From a checkpoint of a small model that answers yes/no questions on an image's attributes: fusion encoder width 192.
Rows from block 5 of the image encoder of a small model that answers yes/no questions on an image's attributes, named by matrix and row number. Rows with one number belong to one neuron. Each number is 128 + 32 x the weight over its row's rms, rounded and kept within 0 to 255. All counts start at 0. Numbers have three digits each. After the name is the row's rms in percent of the matrix's.
After each neuron's rows are labels from the 100 images, of 14976, where the neuron reaches its highest value: "responds to" is what is common among them. Only what is clearly more common there than usual is listed. The data: telescope images of galaxies (Galaxy Zoo DECaLS). In brackets: how many of the 100.
# fc1: MLP up (encoder.blocks.5.mlp.fc1.weight, 768x128), inputs 64-127
# fc2: MLP down (encoder.blocks.5.mlp.fc2.weight, 128x768, transposed), outputs 64-127

fc1.207 105:115134148137120110143185143092090139118180163101085132196154095101105137196195107101111148185069073188151085141100051136097099133101068098136166090126125106179141100123130182109176124124101148
fc2.207 107:114148097119137202170135150119194043069118180102091143108154148168134140141107199108159143126123108126161122138154097123197128132122159152186132075127129163193117134150134087074118160175178101
responds to: roundness: in between (91)

fc1.654 105:135104138147142170074105116153103166124143073146114158113122093096149132093081076118186113105130158075138110133122174110159149157145189105156092103127128129141136091042136093167073077140178113
fc2.654 102:081128153137187164173188178085092125136121117141145124138102154182148119082133115138078102081175114098150100138122157115146110223116129101084106175156130117157145123125105152120088120168177114
responds to: roundness: in between (70)

fc1.179 119:110114110088122202107082100137137171167154133116103144069078151126142146123158134121142128139103172210135125075105120088138225166150146136133099104146180153182140123101167155102166115145097111
fc2.179 146:127069108165100091181089117148115137093193172116148137117146126138130111069067136092144124156170181094090093167159102134101146158141149103141136124116137199130147124167082101129121171134095156
responds to: roundness: cigar-shaped (51); edge-on disk: yes (40)

fc1.216 127:176107091197193116107156142111111157176093112166136126120154131054159125104137126174065119040137107104140113127120138140144087150108138117176175152101135120150150114188124062094129157120151118
fc2.216 122:163190141082109107151133143202093070118122175108097101090103174138111144148169147130170088071076135144161166136154134094167077135100163109095070119123161152100128107113159160127126116146127093
responds to: merging: merger (26)

fc1.55 078:106097135129085119135192065121115136128047050169130083182103167156103045127192116106106147130075084159096173124130103133121120123115122143144079179108155110117143118153166095129134151111090123
fc2.55 078:088132123114144121129136134115128223101200103102101155109192188148194117074151097147122095105158130134070150114115140150155101083093105147108130141213131148100068195151187136116159168157148129
responds to: roundness: round (55)

fc1.524 101:099145087136144116142094120193192093083069125144128132096129140138132085113162107092143170115106119150095169114137149126106125142191109099135082082187064158120122135148165102131135075115120147
fc2.524 124:070135138149160117131153132163166076121058127094143091070113100125133109114122133117133100133144134140133137187113048100120166140159135091102141098124149049069075130125181133118081161090149090
responds to: edge-on disk: yes (29)

fc1.706 082:120177160117189132176136166180093163203122107097082118103122115145094153212139108164155127135134180054145147130082138046098178119161149179152091105136085119125163131098129195095193132116125174
fc2.706 085:090088141100142088114155150113116173144145124145159147178080112163166124091115142142129189133084123148122117140081168146161077113192172118096131104066163119113142100120149095108141096159163107
responds to: bar: no (35)

fc1.83 104:126137168154099134078138126089148125205128127184104147136129105092130078098114106115189184102114123068130132128183097129091082115150110106109162155156099112153094170089149083198138094158132159
fc2.83 090:134122132131157198102148145157063121137150118135120063157132055083138101114142113195146084130149142130086133102140126114164099147110147104117151128141171117142120133104187121152120139112110173
responds to: edge-on disk: yes (48); roundness: cigar-shaped (32)

fc1.644 107:142082144159117154165138123143168109070112111140152149116169156121136131107099161102155101178126094065066124154128159119124117118131139077188216136123176181145167081118116107128115078077158105
fc2.644 100:066089132122119188125167160083156108125114117134072121128122108131187142102151122171157107129101138148163121154133046095133202184128125117175071166104166194118047070138093126111122080077113107
responds to: merging: merger (30)

fc1.64 094:110105149108191107209079174197197109126122114137110135113124149155096096140106097107091093167107179142093098111155146088121177113117156122181132116157137153147112121094174118153157128094116100
fc2.64 095:149158140153139155103070104123120027187104112149110148094124154141083102134163140098174089131111151079070122145185104113108142079162100132112101106170064107090133159135195126133106126137147151
responds to: edge-on disk: no (72); spiral arms: yes (65); bar: no (50)

fc1.260 097:181161184142170155080161097117124151158147139134151161084170150114115130112175090166159109158137119098125092131092126103100126147178141179125162127198150126163244141109117153115080111159166167
fc2.260 099:117084107097102196181130135108089157118117133083146174185092152091150156088162159094091154100048081099163135135116096126184132153134121169108156081143112126106094126116123081101152153062103138
responds to: roundness: in between (68)

fc1.743 104:107090078112127123170092123103138127103090138112081136127085101108121125143126162112160183098144082053089142111089103160111174072129121110157095140136129139154130144099114158105124143141176152
fc2.743 106:153079130147138151173135129177085039139149181172206135113161126113090123102137151158157114156096139112111143172077082086135140146188138141130089112133121153177123175080172190084092090096097080
responds to: shape: featured or disk (63); edge-on disk: no (58); bulge size: small (31)

fc1.262 087:139171106123160105125149095127109124136099079161129106142114122142157043105121126100118144189121166141108137120145147193126097162197175149112110136106129110100128120080138192136212220126095119
fc2.262 091:090089117070099154118163108123065137138157104147184182104127131134107123086107126165141176159190132148121120207095110145141131090162152096114134130121161099109128111128123093091109066041129108
responds to: shape: featured or disk (74); edge-on disk: no (60)

fc1.88 100:178131135085110119186109159115176081126062096171114146127146105184149101099094152084071130148180085128144133158121099066168116120156090118159155085186142173090138122128137164138156099144149079
fc2.88 130:134126087144127138147112086138095135127096133125150108128135091089111087050142153155122078078113150159145120124156134075137155160116113111150171113082131065099094129192157163101114168137143133
responds to: bar: no (35)

fc1.466 092:113173150112080166091115145120097111131127121102142127163131098096138160087135132102146185107115148147145105112157134129119173143193069141151195140181058136134110145100143125040101093079113088
fc2.466 081:131090168064114081088142139100080092122109103163159134173086154084140095134121151141150095111170071143103082111152096113104094124111177198144101062085194148112125131201063159127137128183168132
responds to: edge-on disk: no (54); spiral arms: yes (48); spiral winding: tight (29)

fc1.176 133:168104109149135145179176137180142176071104130107142051116127117099102129153096135166168129152129067102156073118120110148103126180163123116139150170139149145144136089160160092131106124092153132
fc2.176 110:107134112145144161140093041230153081173092144149128184116167116162129127107166168116089076181081151153066143150113117153101120138068135126106076136119166132112133124115095073174136076104094137
responds to: merging: merger (27)

fc1.6 095:122121090187108146140054090165123091160166142139104116144158078101132161088111094097141150074125080114133218144074187120154118120174104170106128140178089119124152154149086137136111152150179222
fc2.6 087:154108139087182055168114174112112143135150135108122086117094131152078121115123103098101113138115114136142188109116160067132080104116139154118097190142127171085246099142114082169179153108122118
responds to: edge-on disk: no (85); spiral arms: yes (69); bar: no (61)

fc1.27 113:124148118184097123177098117071058129137104096147155118149090109114119155119138123126147087174127128148100175150109094145077153141123078097159146142109148068135164169128098149131106208137124140
fc2.27 100:151160144104147113114189108124119138110192080080114087142176135139133163091126171157144112124145168126064104149082150139110149133105224159085093080112157111132158106084168124155147137087089131
responds to: merging: merger (39)

fc1.30 128:113149123160140160156185145100068165175134109146165149132120160143084118123143144125138115098137108130115154117143114089088088127141113084146146136110153105072210139148181138049075126132164153
fc2.30 101:152160136170113079180163066092086068103144125132127165127108100148130146130104105106138116200075220140145137141148122106074078152104118119126109076140182131105069089081119131124132124158097148
responds to: merging: merger (28)

fc1.354 085:105113045175197176153128100113088087170080075183128093183140139166149125148096131098140191178158152118136106098092081117086143135107189138153156137163119127110132118113083126132165152139099113
fc2.354 077:131102152147073082078140117146106127048152124162117152080162142098140113148150205152125170205073183177165093136131134161154107090113148095125140101122125135114153122080091127120203103084145113
responds to: bar: no (34)

fc1.728 110:158133143175166116122086122096096162154122120082078147145114083138092110184106169100056129091181127157153147140136157099113075167140151073128141148121104045108136151143116104120149102175057110
fc2.728 093:157125125183152121210052080181101109151143110133104161114094106056109129112122138125191101105057161126117102092160127078080139137126146120129130135090175115179171143095150156129151161095145111
responds to: merging: merger (26)

fc1.733 102:102130156133150125081104054098159181090166141103078137090141168160110098160116074150067164146081169119115104102174113179158135127114106145132091105096163132109172131097148132104097104111188040
fc2.733 101:123119111137082096138112133075139130097157159127095085144086117083129087122144160062093089131136116105104161124160086146154103149142121070122114124080118091167070127119153162147146123099082085
responds to: edge-on disk: no (91); shape: featured or disk (91); spiral arms: yes (85)

fc1.566 108:145144106125159156117099130131207173113083187110137149100181132125123128117163139145174130100111145130118094173164109099110159115044117069111111136094127088164087134062120087153159109036096036
fc2.566 105:207089161117101114126113174128066097116174144098130130180130099144118136102191128121133146108139147104124121169121122086087147128107158129131097133185192107149159141126123094131163169119219119
responds to: roundness: cigar-shaped (25)

fc1.155 082:120146118095143099192116122122123086110129149165128162133141089116137140121149176131150085132105159109155165100084155128126107173100115147095123137149158098081136135114120105087190143133158142
fc2.155 083:157090106117118118157104147161162088149131144081113108071150181101128213134166094129158083140094107132139058134188107079106109107138146143158146093131107115129164140114106190065066142155166124
responds to: roundness: in between (95)

fc1.759 099:146163093143220107102127104095117152137158120142074074094145108129148160155177113113155146061157090100129137090154134134089136133105123137053137137102064123106167197122122089168154109140150147
fc2.759 092:147135141122146074133198103133102123101168098156141124116059130117137183150117133151160065147115164088097139088161141161090069118143140106132072110108104087107130092167198118148071105099163161
responds to: edge-on disk: yes (41); roundness: cigar-shaped (27)

fc1.239 127:125120101109197164041144132092103071139098109116096214099124109137139126205118148106125111091199126084111083132151151094161143124121116122126162130083097157113047135157120128147115106145146156
fc2.239 108:155138134158130132189115092129127112148125149185114084118110134109159162153100137129204160033111126114110091144100135153099105143119158133102169097113171227118117134098139140108114072182178164
responds to: merging: merger (33)

fc1.247 126:043059130114133142105111082172136134172118096153110148117093162171182113106103118088208118132116129153130074109193089124140180086190160140166179114135154062146099110108095090174134126080110130
fc2.247 115:142176105133174193122125157116141047144083087158068106074125101053153084147134103101174102156111080126172161165146190154123086134077106182142122128146132152147162104058112155150084138131165112
responds to: roundness: cigar-shaped (49)

fc1.501 104:066118064146108105148128108129129119067120098108084143131071157135111166109107153114145092154159096156098136146121149113135114098097136147114118172073120112090164080174087107119134057182201128
fc2.501 102:067105160099121110109200084158112144114084102098107120107143174116099177078091102159126112110145157130071104045043141164096065134129160147162132130107191097087051160085133157159116169099100150
responds to: shape: featured or disk (63); edge-on disk: no (62); spiral arms: yes (40)

fc1.72 103:133107091123127136136164082135075166126075136127188129092108138147099131182176158166111160120141063148121113070056140124086091181174124142122185163082089148105128172123138074147156098192107106
fc2.72 088:146145071136163138120122103178142112116127105110104000105141080132123135098139088099121135135138148140169171165092097140169127114108122133157142164122145125162104098146143050116128132113108127
responds to: merging: merger (31)

fc1.130 095:094174186160148148101135139113144123084122062207059102100151113148147144226162102125128184122191131203112119162108153146092165146148151115147145125160147170108156140109081135148118097130098073
fc2.130 099:084110120142145158140137104127164140107126149157161124145111096148146067169118094175130086177134134181108118095121149136189095122178120113119199163170210096115131090111162137154088126094135092
responds to: roundness: cigar-shaped (58); edge-on disk: yes (25)

fc1.653 074:086175138142061113151156150144142128135154140100171099136076137131086107153114103108107123162105142164110162095127067052061164163151121149151110154116108133164184063090137137113124103095053114
fc2.653 082:107105119153115122075082109124107166123180164132101108144193158169107142158157169076156142187103068089136100130105154126124102088113129121170169091149113162097091100171136105144098125129134106
responds to: bar: no (32)

fc1.227 080:110134151106175159094154138119102120131144066136151104134096112166124096090094176146081109127108089102137212108127148075122116143139126179124088107067063152065133109158110162167124152112105085
fc2.227 085:164124130100106091039157162161182121104068127141112175123108030066099144128148114132134119149101145155191130149121122138163071133071135119134137103167111150100131122132150176156144135135132033
responds to: roundness: in between (78)

fc1.380 100:156099142132109087083184059087138120125156141162059128063179119142117086138102116131146116072133137090169089113129131163117054148141167124115165132144103191091081162150150122094073130099138161
fc2.380 099:114154102118156140097105093113045143122176096132187151188106176148124158097122093073149113082114106104104124069180219133088088169105088157104092105181140114083124149105113058173053154132161101
responds to: shape: featured or disk (72); edge-on disk: yes (34)

fc1.519 097:112170077123140104100114112128102070153118123089183136099085151085161138139145102083083122168158114160113071151052142162115226102144082075093115150125120088177071126139122112127090116104152137
fc2.519 118:142080131104107150158148118103082037103167164170125098050123111182107054149148152143106112165098131114113122117137143092121146108111111137180039094127081163098115132134113128182096187144144096
responds to: bar: no (31)

fc1.707 099:161145108105178086143118084149139132128124101104119137138134129146136117151136137166106137185061138173190130070121100095095187137167171109115148105179146105141126083162139110134112118092108109
fc2.707 098:102111179160073151135133169113127163118161160146201181112128120155153043155091132111059148131145128132158130153084126148098123162162129048127175083191110112130053169112114137090123136140170120
responds to: roundness: in between (72)

fc1.364 088:127126128175149122127086131217139174153127079107120124147115134096046129165082123122213159092120095105093095084140156086133090147121139124165129158102100141172161121079098189112148156168112149
fc2.364 095:132160120165174122114124090113197136094052143190144124107106080067108146182153127142168169152080140168159159095149101138096143137122062148074146147142160136132151142150090053093098129141174153
responds to: edge-on disk: no (81); spiral arms: yes (69); spiral winding: tight (48)

fc1.28 121:112123162152183197148131151099149107161088082162126160096132113139203184116141128063152164159140130147069073135161164126093131145147071143122142139086061064143137172094167150152122159137119144
fc2.28 099:107170132123051153082108120180087089125149138126122123124113089161098125141133083141087096160083137093097147127156094102069072086112103110133143078152173103126169133137116117091143115081142108
responds to: merging: merger (40)

fc1.376 106:137109139085172149148142096032114110121149094181174162161092144161140117123151169146123136167069154162086194167139139126092147084089123091114108138083087135082113108132146111142063146101142150
fc2.376 094:161182097113141147151197130103163168190132106153127114156151053177201167124109148169139135162150143142183096112152035103141114114118121111138119179123193166151112140135162168101153164091172106
responds to: merging: merger (26)

fc1.749 077:163134127113108140082133064105140170126073117111155194127105097152119125110051119150118150131158084087169123103126114121127102154103144152205075046114154165125158109136107123151089102086122088
fc2.749 081:157109136151155157129149108088156158145165138059170103066141125149142106113108152112159144134166090133104129116152133128071082123107064152151120136177129092145176151148082098203177099155124185
responds to: edge-on disk: yes (29)

fc1.599 104:108153130149051101143105119074132150089139065117080231058109106125088136162107126096083110092157159173130197128127125171150075120163194098145175065140132139116089103125136141115137196130132138
fc2.599 098:134120089169136132129171149134150147184164051146133110206091085169132018106178163142142138106123165079107125084092127143120155178150096142179086083164129138101113138120134116140138081081139151
responds to: edge-on disk: no (100); spiral arms: yes (97); spiral winding: tight (57)

fc1.520 113:138096094099192109111050106087125144193119112077201115118175189188150133189159104083136133108114135134149119138138096138117076076091116096136176159170097174104100095205167142179121088090105147
fc2.520 135:136086168163164190084152143182164164171165117168131137123214179142108154148129114155136142211162120115141088140177140150125138143167126115118101162143146189104122164111179209156159116133146143
responds to: shape: featured or disk (65); edge-on disk: no (58); bar: no (40)

fc1.725 093:156169203119152106114121066150103060100129082132174102153153099133123180072135135087120073140101208202135106129137089097150120129145150102088107070140110098156073131121054141159121134104169155
fc2.725 095:179167108084126165154123146121151079168154122195151122150152078066157123158129108188104128147121112153084119140106136097129094158125065112109175123104141098180115095109110096062126133108119088
responds to: roundness: in between (87)

fc1.309 094:147129114167147082148122136092094118122134090125101113123123117106106147135116116113163172088183078164102158135087137109109157078145095063056191157106046150137102201159146116054139152144069087
fc2.309 100:156141124115106147102166096112148151094113169137098121088127155075136138077110138095128098083063137088099089143134088181114092179118083148106140114116091112070130162166144171148099136111125158
responds to: bar: no (30)

fc1.669 079:099146107168108156116064166080118109178132082091135083060136091130126172163115119070176089151118103115096146172135130095154134065081134104159110179154179159132090114165079070110157123152074160
fc2.669 094:108155087067145149098112099170170149137092111106119113117119165144154134194131108120108119149130145116204136141160080104116182087099164143159091162090135155130163114098139190098127072084116047
responds to: edge-on disk: no (82); spiral arms: yes (80); spiral winding: tight (53)

fc1.462 084:160194110182143158154132068080164143043074112082121143166114133102125133119141148157150137099127165140126156107110129194165161117120121116147098100185113088152120101092139148147113142144195149
fc2.462 081:148070121110097181109104126224184088121124153164142083171126089126072122162163115082068119151119114185135111203149125162149120183151148075119100100133178175169180138154150169131090167073107122
responds to: edge-on disk: no (83); spiral arms: yes (75); bar: no (57)

fc1.441 117:121108120139110139150068172181103057132104090201110130146073168101085132155111160137101122133140081069138115109140158183161137139129088110197137095123156079141145030087108086087152183116122159
fc2.441 106:151140148060085140142088125168140153155156093093114128136117060136163081145093185126150131139129115123189128147093088152171064114142136082087134123208129143182136178132123120128170126158097102
responds to: roundness: in between (86)

fc1.111 097:165168130128144160129057137121123107088114098110105113123156108102124095135064163104167162166112121112088170173180099130142134078107110102179113119160202099157178121133147085163129154099150072
fc2.111 091:170126151129112131092107151136137163174132052124128129109153116111109055212174144051171148100146144175129126129103162119137125114160133120160039133098114178119115160167085106128077110134109105
responds to: bar: no (56); spiral winding: tight (43); bulge size: small (43)

fc1.756 088:104110134115142165115140147057119159043166126110089153152208136128176114073122103108104189144142156182138152099160076125115151111163154088088140123089169102130158152171077093108107146152127108
fc2.756 088:124103142063099154131101156145155150113132087119164146101180126162136077112139060104167157167123139153173184120164141188154107134120158104141123147092177112126106164086183138120111176134142178
responds to: edge-on disk: yes (44); roundness: cigar-shaped (39)

fc1.757 091:162098149075149161067109179130133097089104143158149155161126099088100153088105095140148141147087142099150119099120091075114134150105148169097176115059150120136123144164136113131102131124097114
fc2.757 086:135151141103179157167125136118126117141091146204131162142147141127100144123153147120143128160133129103101172095134180143139104152113129152127123103052119115151161143084122202035123137172184097
responds to: shape: featured or disk (91); edge-on disk: no (88); spiral arms: yes (77)

fc1.499 110:057115100139065125124152117161140107088134168087145140085138098142112117144128112140103153162138109137070148104137130191108073077144104149163188116131162113161047144089123121161113064137069146
fc2.499 108:085140145141134146110132136112086142126084136113160175138172147069131060124136142117127140107126103118112111157110142093159181150087162138174173196124159120133099126138143211078172156187132104
responds to: edge-on disk: no (97); shape: featured or disk (97); spiral arms: yes (77)

fc1.211 104:122152128154096110143157081212116098123091098123132177097142138105161124115149175138119136099099135125135107180145104117051114095120120109179073064135131132134181047159143134115133127145125117
fc2.211 099:134157192122136141119216168200086221080153095161157088094121117142129118130148169137174085074125193171073148184031122103137115148137123159140115097122133175115098100149176137194081129140171196
responds to: roundness: in between (68)

fc1.711 093:159130101116116154048154122161107214179091151141145166117117051184134150113097092078157162110132146159115227099140100094111104133149136122183167120053126124129140116128145112084099118105132158
fc2.711 089:093083188148110078088122119167109169208132098136100122185158140143167153122141114134104169124160097104129148139137168100116140121179184087116089117113098141187143115103059187158141130094117132
responds to: bar: no (30); spiral winding: tight (28)

fc1.99 096:088090114126208161134132149090096128107082149092143078072186097113130118137172098091138155176159130080154200105104163143162151096159133104158173144120108151094046104156156092144079158141122168
fc2.99 101:043143048140111124112116136144113157118147131111129117125116164167095131151137084140079161183089197083174183122081053133101109129131121103123108106118125133094112120072091090118120129122171155
responds to: edge-on disk: no (96); spiral arms: yes (88); spiral winding: tight (58)

fc1.288 136:182117122171135130218161146142145098138132114127153150037172161089101075150123117136182095127126114154074094202143136177097175111145076067102160123141108127147157129170143107103106058133169073
fc2.288 115:081139191178146107134151093093103111066128108130121139154107056156082099117173098100159144143080169104127162203162126143166131139133134182111177125181199080136087075164119135131132120162116143
responds to: merging: merger (31)

fc1.112 088:137076069106095097222096086158106122114099156155152156144106090126130150098153116176100146128143069084179119071131163113107084109199159135163150109133135115128090156118154176133139133076128103
fc2.112 085:164153151145099178109091066117179121124102175135160107118059142186050115146070161086101136197108185070136085109124126121116081093110120146134085087224149126117161114137120143102122098088159143
responds to: shape: featured or disk (74); edge-on disk: yes (28); spiral winding: tight (26)

fc1.102 100:171155159131158148085139082083161160124151147157123106146149154102136159181134122128123143156098155159115143125095109187104097125143164120128113140161092137061152148133089156077144022200110173
fc2.102 098:125151096108130099135109108140141146129116092192187121114090156072126113175157110092142199141109083121057182103128142127196104129120108167080207178055139146078159132128149142156098110097098135
responds to: roundness: in between (72)

fc1.335 095:136220107123092141177094134217123146089161091206129144134117146216155163205124146167126126107123075115099131102156087147158118166117142124103145097115100105112124109103116120149132087123138140
fc2.335 098:185081158167076130080093109115127211194136103110148113146083120141100129108095136140151175099141143146092140177122173136136143146090144128111100093110112150173117122135140105082087155111121086
responds to: roundness: in between (74)

fc1.609 099:118082118122130176114124186160170099134161167098175127066094063101153119053163105097156127098109065101128100135130112097105073095112160125175129128106148159145108154161169086068090083086082190
fc2.609 103:066166124124178137133093141102183149176113125107186114127116137212160127073119107201130117148119134101143102116178077156085143124164157185126117123185120163211131112128124123108123147154121150
responds to: bar: no (33)

fc1.105 064:085131127044117135129146113142147137099107082085091056125114110088126146102161121144092109152098131159130144120189135122144112106193092105106110164059052128118159130143084143098164118097162118
fc2.105 074:168125155150143098095122107188143127107089138154104109068109113138110113088092063145192165107144050129184094093182144129132111101152153117182127143149157191191158090148197113107062133202129119
responds to: edge-on disk: yes (32)

fc1.665 115:172117149114167167109102150135139058117131104138206123078121112198165147123174143132145078086123105139124136118113136131151119133140187134128072019170089176136193137134117160107163137145167166
fc2.665 118:137099186115135138115076049128134164144129172143126129117134132061159176062113076135097141127177117168139179159155096134104070095108100205182115151105105180157124150138145091136113127110191161
responds to: edge-on disk: no (88); shape: featured or disk (88); spiral arms: yes (74)

fc1.134 113:153077113151096154096157133092075156129116153159150150114135071153110084091187144143083135178128112141115029122184121118139093130128195103095153097154183109165110085145169108113154124105088168
fc2.134 113:143220128113139196163159071093122141112126153174128067169123141088164120127100141095153144118135112174152107115174131121144119163183124145132169147090104130160135140091113137156169097093111080
responds to: shape: featured or disk (65); edge-on disk: no (60); spiral arms: yes (44)

fc1.606 087:160174194105146136127134135152142117157107079132090109082147132126125122100110095107139167091158143114151133175129097198080134056128118111031125180128151129146151099107107076143169119148157108
fc2.606 087:062134088099154089166115110073091120120148161117133113144103120120111125181127154198136137100134139122080136137155207207144117106095113113137156151146153156111102062182077159141144116103158098
responds to: roundness: round (46); spiral arms: yes (42); bar: no (35)

fc1.446 118:141154127122127153116109092090168158139154108156147163132134142159107132091149137078087072073145034125109123164150120157167137080139116147069189118069115145176052155127106179146125039133088105
fc2.446 124:128118105125168078093137192117133107111184222168118130139124138114116125158113157137122128147134119147129133107137220127119095112107081137165150136166163119143109128178096173129113110107155119
responds to: shape: featured or disk (79); edge-on disk: no (73); spiral arms: yes (54)

fc1.48 108:144176159155164091197171137182168083061127090069142151101121092106176181107112139148120157119130169111091147182139146159151151105181117055150057132143173135128142141142150083130139102098163152
fc2.48 101:149185095117142134147111091085122087164107172138135086083140113110055138161176152119114068098165146118093131213138064092116171127130117101144129109127172134109097126154144167072152133126162138
responds to: merging: merger (27)

fc1.274 106:117172139090081189121092090107140059157071113106108190115092131162130133166132115124119155174088179125123134115219093124091141096080125097184049148128119114101122116165149130147164075143180123
fc2.274 103:150107099106179125133085085181123083115124117142137191186070142147136092120094191133129112182114099145134187095209112144102112151138143137099031160102154166073102142130148122129111132099135132
responds to: merging: merger (25)

fc1.338 103:154165187112165062135136133078161167099100089103144094196147091150147134130083146158161143120128081145131175118151160070102052127156171197094126162143153139183163114048149075130076119144121119
fc2.338 106:084140138121147144185156148155159125186145125086169155103066153129150179136169139060071097046133118149113110148124136058113132132108164134156143145098160111126088115160198153122147175146110137
responds to: roundness: in between (81)

fc1.304 104:142178116120159077131104129169147137098133118133147106126123166189167103115084155114144092132099122134126125084146148159150131140143198198117134153196127118170111160125093107132128087129115105
fc2.304 094:161062164208125161121092151145142135064149120124108070142079113112122131107140139100099131160120077134117113116117131124093166133159143146150124126149078080119156097150150112099111142111097115
responds to: roundness: in between (83)

fc1.118 092:213122154117087086135154117159118137110124122117085056146130152153120138149206190174135104110175150114131154095080075082150148133077101141128146137127081137115146107146090165107092153123080112
fc2.118 094:096101152081145148141124110113119119104095135064108083081168114126109125142150101157177147106119150129095154106049090144158155160164146131114104156144098150124074045148152134130089132163181113
responds to: bar: no (30)

fc1.233 090:124134185117172177202149145186129102104104125165141114129110105148101150123123116165086103152094211111074174173140182084117189134127152086150100078090141114177163149098113154087077139086125132
fc2.233 094:082125093127148129145170162164179107142133154127138106095141104138098190158139143086151118137188127110109169158135164090086107193148124102105114163054117176111149135074073161097095078139138172
responds to: edge-on disk: no (57); spiral arms: yes (46); bar: no (37)

fc1.243 094:180152138131123124131104171114128155174144149195075139061149121136136146102165175091124113097124146080113216083093092105129138156129149153097059189111160135124170115097119129141202096130181171
fc2.243 097:173148140170122163108119148089164182093150167070165147094116133092152140155166190165188122090110119093079128164159144081142081164150182097115118074128115109141125165197089114116144110167073127
responds to: edge-on disk: no (83); shape: featured or disk (83); spiral arms: yes (67)

fc1.709 087:118119134121116154103139236135109161100142105164142111084091122094133129121156102115148162055145086154102154094170111114105083125115164163065142164178181111112072073152110138091104170161095143
fc2.709 097:141098153127123084118162148146091147137188149176163146114110148148065069105104122119147128074136157127095134152144150080132158116119151070077129160073158087091126094071164126087179158124134081
responds to: edge-on disk: no (93); spiral arms: yes (82); bar: strong (41)

fc1.273 096:132096131153153160109121126107101139187090079143089142166095122157168181088147088121184129113091210116166025158091162121141123082140121150136099155124132107118127166112054097129117122084119136
fc2.273 094:123118106067196144157068158131178133113119145115114116126165104149130210131115147047145114130143117129183165142105101135130170113093130124076099094079121151128144130085097176161116166176192110
responds to: roundness: cigar-shaped (43)

fc1.34 092:124145179146107170178148104073105085172105110180115131078167151156145158124117108180098154133118143124140075057077105087041146133156109153164157101113149148097148120134148112183141147137131107
fc2.34 089:079114141106084177110155128098140113177123175072138114107150059075135128093086121111131152169147123077101104107104195090092101128118125112141073119182197170107131062110123079135172206149174099
responds to: edge-on disk: yes (57); roundness: cigar-shaped (41)

fc1.764 107:090111144090070088111146083101131110171102151125084115104154139117112094167104127063139116131167121098128188165163146106126147080135131126084197080170065141126130105132091123172096082141141116
fc2.764 125:084192095182131090127122187103114184113137098137109172139142105110137182101136164176116103125157166152122130148160090133158112119128078127150127120107112052125084067110132130079148181132151125
responds to: shape: featured or disk (84); edge-on disk: no (70); spiral arms: yes (57)

fc1.484 130:142152194134095112124137095115153124140147097105155160112147152121197202130154132120081102095148105122127147149165124122144125160124065111095097165116120148096135125107130121156094075187111121
fc2.484 127:079125151136100126130118126189171191163096087121156138164149109110106108137155124102105127148138113151147167104123146141139156154090079141117119100127136128098124152122144120134152178081135175
responds to: edge-on disk: yes (36)

fc1.231 114:144161087131113104145124181143139128146094103136173097041120158137071127094111150154133152168127141119128164130174078091119185079118119130125219118137093138060152082199088152066095136172131174
fc2.231 098:135088148103115133074082116144115095145083110134086125198144133130127173095110092068129124147037175190148118160146187093128142103075169184085136075125137114140151138118134170089120105115195070
responds to: roundness: round (56)

fc1.188 087:079144165140108127154103125124133179140136113132160133124135152140074131108160126160132075062112159112170128159153107189163097153154162073100082163120143108139116104182144116122136224079098157
fc2.188 081:148170121116104207090052099178144072088128169152152102088112158201133075126134179078132105091159113128133104144180143149106123142140119161154101135153157131125140125145155082100118123124095093
responds to: bar: no (32)